A small multi-label image tagger, trained from scratch.
Training: adam_atan2 at rate 0.0026, 19700 steps, batches of 128.
Data: trained on Sentinel-2 satellite tiles (TerraMesh), 72500 training examples.
Rows from block 8 of a small multi-label image tagger, named by matrix and row number. Rows with one number belong to one neuron. Each number is 500 + 40 x the weight over its row's rms, rounded and kept within 0 to 999. All counts start at 0. Numbers have three digits each.
After each neuron's rows are labels from the 100 images, of 14976, where the neuron reaches its highest value: "top examples" is what is common among them. Only what is clearly more common there than usual is listed. The data: Sentinel-2 satellite tiles (TerraMesh).
# fc1: MLP up (model.blocks.8.mlp.fc1.weight, 1152x192), inputs 96-191
# fc2: MLP down (model.blocks.8.mlp.fc2.weight, 192x1152, transposed), outputs 96-191

fc1.706:469471484503503504566499516482513506483462407516502578452615420561435587524476469536532467530564448544531507510494481489473517427517526529536485533468567457500439515488490447489477533531533454531544536479569523483433508524525527536528503518543445416507490478521495520530520418517535497468
fc2.706:554433457573454509529469437457504518450529429500484535459490515488510544514484514479527393473517433516511517522511554568514497490524504468445512455502508445484536471361492476535538475513512482529537451499518476449505475405514504486531532545573485475451464540464475578566457457498473483545
top examples: crops; main land cover: crops

fc1.94:436458486438548488531494517497542470448465415496533541464608508530433518509449500488508459521559493556525519477509463482476503457570502515517449506489553485438513473484476498504423509522507450533543485463515520472458561470524453512571532532520454384484474508503469560507510449536509439527
fc2.94:547442483550470507530478403412522489431613486505441552499497561443474484500473521445485376460493425513523491500528529540525511500472472501456506469544544501483562463308508439534516476487532506520573447540504491506470528383519478517502492554528479499473471510460476571576471492474493473524
top examples: main land cover: trees

fc1.196:450435437481498492492514523522493465522473457465504514537469549534471531539435509506587491559521535531487510563517565507450555492610574545491494502511514464537503425546497491461520470483525444507486543485520563471444458459538457507520484475523487488444424532468482566405507439480485456504
fc2.196:494481490490494483424528614495487479415523519548480475483415470425508467483527483431433426486513478480515528483527534481571488525464485608452470532480488560478482556446485474514443538506512454568549501557511521486578534489513530494500500486504529523529513500537465495612525496551545510504
top examples: bare ground; main land cover: rangeland

fc1.551:529471575479533542466465526482509560526463471433585412507470467541423567431550559521463473508521483523467492499550494467477590437524513471427514426482409477504530539511496575533533535523411493505477481495526457598525516543434460518445522472460527493468529481478495494502495503435495555487
fc2.551:476499506443514467456456543592484541570436456448543467504457488574549549475519514532508540481562529540555556484504453485483463469578454521511506516448440519496489498587546502475454499456463478528434545469471479548563537536479481510475492510453491470540436543557536490429474487456477518416
top examples: main land cover: water

fc1.735:508466505511557582569514502499411479499432518507508508543455515453507442571483511488521520534509496523495463526547498467553457507460568497529498398513436493553447487519439533619508467489516535504545488549498531542511498490483463509514456568479545531492513467525528545477488449560486480604
fc2.735:570513570406578534522541496478510543465583523533504531488499585449512558455460489477471473522472479495462441457547509525519460486418467474469492503522504494425519503482557436515529459544543437529572456560498523582469498529567499541513472492503504432524512461450451542514563572452530478528
top examples: main land cover: crops

fc1.475:454459520544509558553493503485539505499445505502625533475490520502505520473511514515562476504488444504485480496517426507480522436510574450470492454526543439493498488515466554526508492525494440529537409506492490488524491478507444510547470567527521453450484403426484582540435425522478452515
fc2.475:476468531550494492476493512435528494501506433455511470469515475605416487494538571562454434553562503580551491442517479491468560458581534565448541529494522523522528502560523498490543582465519490541550480485517528459432464421438511560452524464521477495489480541503432510530500429551417538524
top examples: built area; main land cover: built area

fc1.751:450476476478531473501428508502578505451548492495537553531532443463499450533437468386487486516456521437502565512496426515465539559527522502523446485524544517512500495473510483477460546503483519552507516524521503483454477438493520464468538510505464480447505545488537505542456532569584494506
fc2.751:557501523538461502513515402451474498534504511493491530506494539525488514559537528545560502548512471529468454494508558484530543477488553443458545443547491438543538476417513504543508468446558513445472461521464514471494469475492532499518457533509528477467525494517494511454495458493391495554
top examples: clouds; flooded vegetation

fc1.413:563524427546484416501472499495494512550548435462476480519518447546443509545430561509579525513486472537521480478593490549563531549514459523480464491494522507489559484530580480496476523415519436511516468495536518441411453480472562518483464485521499411420489501474481516448520494478548465555
fc2.413:534525455469491480466525501491505456544528558532462500543516529438509547489474469469590542524432538443442485541496529509516527565447487458545484427536519454493561463508537491421506421490479520466449522447503523480505484557543547473533504462509505498414468445465533492448497535471546445525
top examples: main land cover: rangeland

fc1.365:520457466537431458508529537589522459535519540415452433500486511502463450549523566459467565532483497505482483562518556470523487477437482508499547393490575537536626468540511550533511477448490560458470464494511563474475514450474530462485492481506536553510488559530461475442485479499524515541
fc2.365:479497503519451529466512394459444510458531513548489518438448524462455519477540471480514373476485494483428462534494590462524574488503553552434511525528492486484447550407424529504525554524486444532563527545525515502477474483516494489504462487557538500463556469482481487559531445447469493482
top examples: snow or ice; main land cover: snow or ice

fc1.321:512476417505468470479545538545410476518532461523459562486492501521492558535513470485570508531540469496486573570511578458534519542565504481578537478490509452557431417574513451457529472494638491504463559502566482407434497521529513489540498470546450470546461539506469533449526416465499475513
fc2.321:547537528505538559532504541516449465491544506505508499536463537483507475553500475510516486481537527495449518524529459501548492531479518451484466505576494497495479518586417563521513460567496489457537480582441478496504539507477395545435460524464478487509584493471460547498517577543467434481
top examples: main land cover: snow or ice

fc1.197:517497488583479449488481529554484501546438512451477502493449475486464522453522469504570487461540490463475475536494519493444593519535525561436527453477477498556520508543540521560553490453472522517407482518577500371547439519488558480463509450553579551481512521530509487409480475494527536537
fc2.197:493501484454518505554509458503489556482545491508509459456598550450547517498408495461427523466480462501498489426528475494499407479469449489476489519466525525383530494464540466506488460568519453553551458542513489543488510546562476527527498548502482439589521518500459538525511560465566456460
top examples: snow or ice; main land cover: snow or ice; main land cover: water

fc1.319:510516571507529519493498492452529475491489527507514480537467545508487497537531569546508484540457465520523400442502509447511536428486563471473465474499553530494537474473462567536515465536483506445533464550440518473481529445446443502492459519430531481502511400436466489530490504519433441502
fc2.319:528495460601491481522452449515535490476507444492524513511468416538502487513473472491546487461534490484551600538492433596508545598567544506514523511552507444533484484539493503426584523507512520533473498511520498469450436424455516501475513514549441495466467528483490530508463481577499514519
top examples: built area; crops; main land cover: crops

fc1.334:456429443465493505493531543509524442481543476485513538485476541427472464473492542397483484520411435511501480587550467518499502521540480545459447464550535527480471484590482407534539464506567513528530516544563482526441521453501493506494574501513486533502499478438471520506519470528564442489
fc2.334:492518500571518450459446585563456520548440461520549430492479434563497505546511509533587546514538488510461502551462493459549557501507484501511542463535434448573460489567494558508470545428529549454429562467473479466520414496455554488528471518482496524432543505521525470499463438464534539501
top examples: main land cover: rangeland

fc1.418:567476439541500527476449552521537522547563494489477520473486448564488571478527514524448534417454513509438504640510475545479521507517479496470457465494495454516544512530542511508567524436470488480472453518581438489517496547431558525508573485572478506499510475495535512513466526487546422470
fc2.418:497532524525528493493428585634509577568464476421550444533471464523519456471426482460483591438525525497564579521524455536485463543538487509524470501450465484508519512598536496468509489497463482498448487451493499560471480469427473518449496513524478510518434612527553505421456539532500463510
top examples: main land cover: water

fc1.571:560511496560424480490490506522473511612500503465448480528444516577515584461518528538552609457508528512541480480475542575482507513527454497481560446490480444546571438546581475453561498428513521502396460465496534497535495485451534522478503546541475478507439514498514524402458522496487535479
fc2.571:479516552451533528518518460486456508496539511506454516473514566499434467552526538518403481465506541549515435469544545429524490441532501563459490553474498555480439520479470481531431566545510426519585518559505508548480570495497452553476462540481505465576557497531471485547536535492475494446
top examples: bare ground; snow or ice; main land cover: snow or ice; main land cover: bare ground

fc1.636:504426476503531518497447533496469542497485475405483502459475491514486490520500612516475502513497551543521418569528511513482466510508494527429481440413436461518550446502532518518543484427530503452543494483487482561505422475414516483445519561512502495508464563504524511527470457522526467579
fc2.636:537467530506495540499513641545535561488543467518576555457520520529525518520482508564502511502521440545462483488504456503456462460512492445484555496532478438507525443628517507501482462481510474498516487484496479543456507519541484530568514600467442425534523532522517534496468475490447524493
top examples: main land cover: trees

fc1.586:478498523518544452566473513505526576508533440507427537442627441512461465558458514444482493487490467526495462506545494443467466448442469512503412485404552498498555469543536398567454517422527475500515490494567515470422502461467569489537540577532488448497492466532484538505482447533532496524
fc2.586:510559481480533472426455562570453504559509513510436486528455527478439485544481484501479584486475553504473417506502627494563519512480456524531481514490448501508493472473570474504481519476510453444472531535502510461513512554489511522469464493494468501541525478499503450470521581498506492525
top examples: main land cover: crops

fc1.473:470512431482443458421517519521507464511553454500456454545457475492466510516515505494492502447545536508469524587562513526549563553584451531489491486566505536469508489547479525473538531522525507533491527533542431456454540522498495489534521451478436461495519508548432526496516487499598491511
fc2.473:496466535494462516555523567469543473492569572493456536513519551446444431465528582473423451489466479511502468491536439480475489471505554502431477470538569548484551522501446494545538463512494531511580419551492477526466542423496425526467519488501483545511475478426451532511502489502475451526
top examples: clouds

fc1.596:482441476481505526506487508483537457472473489469527508560529477446524478516526520507502497538504497526551469530565427499481472510548463553498419384512520528537527487491472502535479489508459523529526441495495448568557519581472441496505525556460474522495475463494565529563448521497609518493
fc2.596:499551496458524529466453573656513516580527499479555483523463535542505539495438441463519569482481527435461575502494482530482520549551490499519483542531485508467504520544540493428476518531457473488448525477493528552500499511481439480392471479486445475500469560434508507457521588419509484433
top examples: main land cover: trees

fc1.341:532469499487520476524499528510678528458489453498578562482542511460548557488469479499523487526522433484494538524509399571441446527506473459478494404545524431498574454490559473488483510445493502534492476471513478576463458523519538490498610553518478469501470492497572576538460517505577531538
fc2.341:505572518517571530475447561593503565531509452492567502488516464535539508444438401452513494482455518414475560489444444549515506544495474487546449537505469480478458560490501503442525518537515464473495530457528506528489440510468485472400498467527491494473497515415522472535545566527512502494
top examples: water; flooded vegetation; main land cover: water

fc1.549:552570440538402426500537518519538419497523521527455508527474471471482503576495510457520550514457496492501459561498496554525538553510475550545488500493550510490548486538527462464563531495488550527429467556576578469439503513463538452523542528531471512462511437510533479510521529558599497578
fc2.549:532499504440499457486497499528487491521498501436472484527489489504476466488526550478420500448544576531539536497542494478514478507501439543487457520482472582483466560513460479512495527537459493559556517534505438505505574512468455549394487419466470536529490536508457495474532538512535513464
top examples: clouds

fc1.675:504477517533484538461454557530459510521548507481447501582464505447484482548550551496504499480501543547489450537593500542488532522506480488479444468468463538555492483525545468539577416444558500457553493509520452539455488494413526499461553520503497481483533480476576563463532473469515471551
fc2.675:539499521495485446580566389478531453519487547510445462522522553508571492480528536485495500512480462464519500431454562507495450478448551436438553477499591514481535462422466530537502443563467545515489414559510548476549538475556537475526449457503526507524499494487435509492529487516483526504
top examples: trees; main land cover: trees

fc1.712:564492453547523475454415517541461505483463415512535498512454497493519607556473500487540515465498439489555537525501481552515552551602445498536523512443406438549483417523573446462553487408535531486429522461506511538497493556465497450509578535556437458537490505497560539506430505436477507488
fc2.712:513520534478508474517542514476489444432582542503431522523496558455471441524548470498447457487507517500448485487538521451552499479430498503468497496554553562475495507521412491526483479565536496502594490611473487485473582497542442547461426489435500498522576511445441514526552550491517468457
top examples: crops; main land cover: crops

fc1.104:500544549465470528458472491488504556588423470429509464495543482554423557549498602530486521561528509553444428498586527465444535417538513439450482484483528467515555477538552556488462522493427461445514478471482493512521536560485438528445535529466480458521476491481510530444524516479458505507
fc2.104:499426562457462454453489483497518558548467489469489512532468531544532523501566587607475535464538524588533487470492572465435477436524461455465557457443445473552510444506539478554469436465464505488442506489438439517547574519496543547520559515455482476548461498585522494423441477497425553513
top examples: bare ground; main land cover: bare ground

fc1.390:549447534460468474482481502490576490512508477495472548507536450503441557508524507516528478549522518508499456576555461442432529501542526467456427411486493445529592483491556547503517543484394512517506455442521449483520541589504544493529603474547494527442477434527510553524428536529548522556
fc2.390:467505456435493500444501581600500496577481522495484487498456527441543514501465468404520567496447521439453520539506552498511487527509473504517484462447482496466528506503555463499439415498455450491424527464509520497536520540513530417516528534518549481486492466501561484414489521493529447504
top examples: main land cover: water

fc1.481:565422415504452479560494524509479394467499471514442566552481459433504503521501463460543497487562484518555547543589506539532517563512487573544467493486507493540492505493557419502465433408490472547515488482489459539558521488490544467524499531524498519466430510454577557510436492550551480534
fc2.481:464504491523453540499470519492462490584499507454493445481492515629479502474585550613476468520593514574497519470469505452520515458574557473461514552571494520468488563578461576480495547544489489554503493486415497467536514464480451626444501418479526536526484530552457488450508500531465511456
top examples: water; flooded vegetation; main land cover: water

fc1.97:532448422542407459522523507478409511484560438492440551495516479449476509551480515502529485468518543525483460578562556511514510484480487538493491507478536506519462489504455486541498475484559462520554565534563425470486478558502507508482451521497481500451497499456494529525532422440545496463
fc2.97:506446434569424499524423499518515510484504457488478513452540462517555549458482486515550490496498448478536548496474514518485479516545539446439520443475551402501562451446568498455576481496501515504465447479518463453486425440489564451563579516595478476472456542534516536504418487501508510518
top examples: flooded vegetation

fc1.432:450505488475540504521440531511435486528464501470466415517553470483523503504500542442561502447435526514524468448521515530547474447457492466541415465452545491527572464494582524489521425429522517445534497454497516421525448544448539478452481508488485509466514465541528520447477474473463443557
fc2.432:518509491544498478435500562491488517549457533519516513522501459445417466473535531447510521454424496483576460529533500478466568533514463580498498463452489555546545538520464479512543510488537519479485510491578473522548503470431499412477504440548495549482464439446490452488523449470486447532
top examples: trees; main land cover: trees; clouds

fc1.344:481465441426512503553551526495467482508502480469476528495520506491451564535547531490513490588527483506460459516535443417438456399561511572478488481487496553460474492608505470516484505495557542566560537527598480488554497581521453497492491510453493503562481493471462490541558474482574501463
fc2.344:490524528556512462597477545597538494530493461465537415452500427553486469491448501504431528481568424531545573445496405527505487499522527551442462555442524553487468550552522486552523585520484497542505461545530536462438417425483553540472505474530537512549530556506452506494525468503521509493
top examples: main land cover: rangeland

fc1.721:545460446498508539563508522481530379477493506528505554552495492502536531513499461489640525603485448473480514528499467502501509480511578434569548472577552427526503465482525533463501453461492574475443501455469531454520502576535610460545487478513489516429525446522558531491488467571524531512
fc2.721:504463485436474461515505488494507515452599477554411556459578597410453506520484465467436454483467519482431438516557585462465483449488451501410472471499528509459524481451503445608418460513499430503592495533523421480482596499555463488531486541491454450523474475441470547540506539414527464494
top examples: water; main land cover: water; bare ground

fc1.272:442468508441466500478461559515469467505459504388489436536473537435427475486548609522468506458535541550510524483564533497522515478571498515484483487551499555495506531489455511483587457528515479518486469543486471467476557435416425448459498456491475492535520538481486494489532496475493418510
fc2.272:479509465429495503479506527564428505583455507485452491454493502469557552491518500473523542515503511484460531528494548399500443461461503511515492510425452521491472546577523509526449454460503494507468577469467471503565517578557551498490479496465563503536498506551503451434499466414508511449
top examples: main land cover: trees; clouds

fc1.257:505476552533514553477439511495460577531498429516575433455506534532494575482486519514545474499469535520442486480500492496474513479579515508405473543494487456447489489525456572508519511527412455541532483497508460494504437560464467515501476508509512413507527435447459547520488508445521490442
fc2.257:464530506528533456434472456527540513552466514453520490552476455526466422444534548497467546484445483484551496507464487519432573517524460546528505482478475544577495499514498484501568531487539583453441521489562491522516536457423460468448492424473488613473446535433507434464508456483483538510
top examples: water; main land cover: water; flooded vegetation

fc1.705:481490486448475534522501558539503441530538489453496481581501581506447526517506548483498515535534447553490491546600507467492459521574509474462477478533501528482526494510499484491492451475501501510554482520441484531463546498452500543426461504436492460491557506501531546453535492467516423499
fc2.705:442481475444449469482515561564493458553467505456457463528492512440475479495503510462477557505496559496511523523561516423506477460505514516495471463459518570492542513608513523499465444495476493525482542498464455468556568509503500492479511460444532526483482526506495501442469470485525450470
top examples: main land cover: trees

fc1.603:447529509473522613467456513546482471496456510473581523554445429458473471481522497436492563537524460474509539554526405479501537518499565545498500493560405554525492579560506538479499527508496512480460512550457439606520507456418442503473487463475505485486489508477537447465472519502488505508
fc2.603:457545497507507506458462584433453493549448489461495500499463479578450430508562529556478516536528532532542467542463520461537549482510528560532489507517459514609447554558460553505491608481571529443464561512501488489508497457423478531440481451492509586487513531517514389507518476523440514525
top examples: clouds; water; main land cover: water; main land cover: clouds

fc1.6:537452470511498437561439557525505512517533426536444507463451446409505509484469475428529494445447452472500502542520492482550464508467499458493451506466477440547452485526501493566474441434491498445448550462495480492484541521435540413482507507482539523432518477472491525522494475441530487565
fc2.6:497479552463499482546534435474546541531527539505442608497510556454553542489469499482478524459509459501526498456529486512456424510473541465479463527440545514461513460476512397485516445553485467553501463555487521557496542529580471489542482549504517467594442458557457546465477526490473472442
top examples: flooded vegetation

fc1.242:524486400522475459419485528537551470510530472444506504561460532508478469537426500498531536506497543506475500547545495530525591572547481531462462453504491469496567458507581511473539497421498515482496528509472534468500451475462557503456538509529505484391525514480552539473442508495579427538
fc2.242:532598542531554486489478486539487504519505494491529479497477439562496505542507438529521562510519528499523522495438484518530529535476482515602540562543440483544425499508523500430482607467508501458439564463519570541461453555465533528469445529471504489494502552533579430514509560527495588500
top examples: water; main land cover: water

fc1.580:486460528525533493495418525505485504537440517390533471484510487510415512474510574532493527479497492532502461542571518486487570471531496469507449359492414479571509525513532557549542493440492506424503487460516426470494466523417494516450539495490493539445510500456592486479476518480478483605
fc2.580:502435514452515533426453556591494541520485468462530481522406482508540507475507470516515530424568499527488566570520485495511493508511478472556476472492413460531475511565528513465475444472472469496465569445410468546526539526515471563503536532487470496505496574583571485403437530536486471481
top examples: main land cover: trees; clouds

fc1.49:567440555458482505503453505481586539499482418500525510485560421519457555482499525512499482539527472530491466544596473474412501485519505473441418445500525465517586507503531511541520565463381480542495458475530476516488532543461537530559593494522508510454491473533519583542470543504544530524
fc2.49:475523485455509508450478606622527507611466518485517481512464519450522526514442474401540600496439524428463537537514534510495496543530488494516465466475482484455538504543554503491452415507440456488396513465487526505536510526511502422486530533521522484487475485474547512383483533479517438497
top examples: main land cover: water

fc1.506:537478521511462444488541520494488521509525447516495521576515534448453542497483454479550502451533547487469506509558557443411522503553466505453489511492479504523480437524480442490492475524510444525488580442495483461471511545516521488513515495414556487479496473554514558499519486527572536492
fc2.506:500539489509500485515570410466465483508503595527486474518449463395542450455504489412504516470427475441551483455500492485566484533457535530507465485483512551457489558424486477484507464536494495518499451551522541502493501491491527459508466464539591533496526420540499462479518531558521470531
top examples: water; bare ground; main land cover: water

fc1.591:470434434509533500478541526504530459479460507472459543561456538485462450584479491502543475528530512528528478589513529504467544470547557553589525507532536528607464427563474500498471458467566534467455551520513507443531532487512477504517462476440458589515466523497488502439501460541510492504
fc2.591:466467445452509535469548533448446419456481494533544505468489498454479492545552510478528423544532501534441503525557466427597543475516544543520470496566521527475453579500404569560442496506561460543551530555464508473558505527541492539526436542461539513443595458518512492512525415517572444457
top examples: main land cover: snow or ice

fc1.515:455528553566501471531468561551552539560447476531490535486519489568469455585453491482527577552475486491545489501525490503536523476493492531571469547441525483577472462522520525494438502484497495460395529502490515498465529509461525435490519566457461520489542473512570472507435472538483542477
fc2.515:529535447510503455459483522536496430554486452461449524560511425544475478569534511553555577523527537521560485545484518490526528503512458494593526480466487477582479442536522488479514532423535561472418540455524472452446512533441582493473515470457462527456533546557554446465485488556571563548
top examples: crops; main land cover: crops

fc1.377:429457454521537454487472518517514503494480419551476535462575534553503512489425483503514518496495522474457530586515446506449485511597507481521478454499514425555531442503543479512503470412561490447472537408518460453551441519535496454494577553526420433508445469510549584497454492500558387509
fc2.377:496555541531494431524551547562508456551505528423521452538507415518458471533556548478501527473552510516556554454525454456512558537558534571487454513504518555512467549532464474460471560554500496520501481517523530493463512523416517541370472503481538512520555553484522472442521514535519496469
top examples: main land cover: snow or ice

fc1.248:428516448508513521491428534520512461547464517490515445544502437520430483495483531510503523505434449539563466484490532474531552506493543474549488460524547496520534493510571468455547494488573504447482497473449536441485468490486542504470462493458484514448517486479504455446524457540469435520
fc2.248:533427534534523460483464535466557572424509487521523494476556451481493521415451485464515450436465485463532527474483506537413510489477484511414484476423521485470577492496517445518513517505403517563546430451573477478482475455497530440536590473567519511482465512469472528533471474480507504542
top examples: clouds; flooded vegetation

fc1.605:530427545503497525489473521464459479493488514412502473494514465453479522464542601522521439541505514549507457512607483481514544446509532514448448405471517510491565531467516508598517442454467474533546417468476449493548516505427522523433487501493567520436482462453529546510453476460497452565
fc2.605:473561503452561561460435569615481539654484517455529507479435476588503487450508520519477570488512520498480498550450485493503484509473527518540471518472429517526465562599527507465485547485478494452439567457479527541559483529485468537430514445493496551525483549529527420406520561514450510475
top examples: trees; main land cover: trees

fc1.704:491545492507426493475571544544540466577497528454476474508465517491408460489564538450469578526489467477478499539506515480409545515462495569481562491525545532518558519535479533490489470512506530486427456490558513502519597437430439425452453462448531519549476499406413453405573495470498507463
fc2.704:469568526476544537432516522522483482581475571517510495532453493474449414526535499476494535578443538470442444541482534448497603539471534518534496499544456533506478540519448545505481515521491525417471535519524560498494486486471462477468473428494567580456543474440508438447551526521482483504
top examples: clouds; main land cover: water

fc1.335:504459421516446486445468532514560518463569395432485519508540483459438524521424516469510465500516487570489528505569500545523563531522470532477510518483536503435556450508493496462536487511524427551507523521511439469424517495504506486480532484516461379472508547466468555531490497471571439498
fc2.335:533478506502495511525503595585471553554549405438527512444528516547527550518442530532503540515579488574503519487559489499496407463522495486465485532469497471470494490629522507508488488525527429531531524472512461513456500506521484592479511546509476444520486583538482548468504488464469512478
top examples: clouds; flooded vegetation

fc1.419:501455483442587469517453520506562517486500414452527465514532475514448540447465496496406447531520488552552503456541444552425493505598459553552449551474476542470546481497561465526553521460500512548566450407536515492464498466484520550483568449517484514467479510479511540501565509532492514577
fc2.419:580574576468546541490449563550514545507527451503574480482462443527495533478474434537484498454504461487506491459472470542483496522462461500485445552504456473512486538541504476493508565546483470491496524504513497575497498509443449570424509514498475491528504560426479478575525616468448545492
top examples: main land cover: trees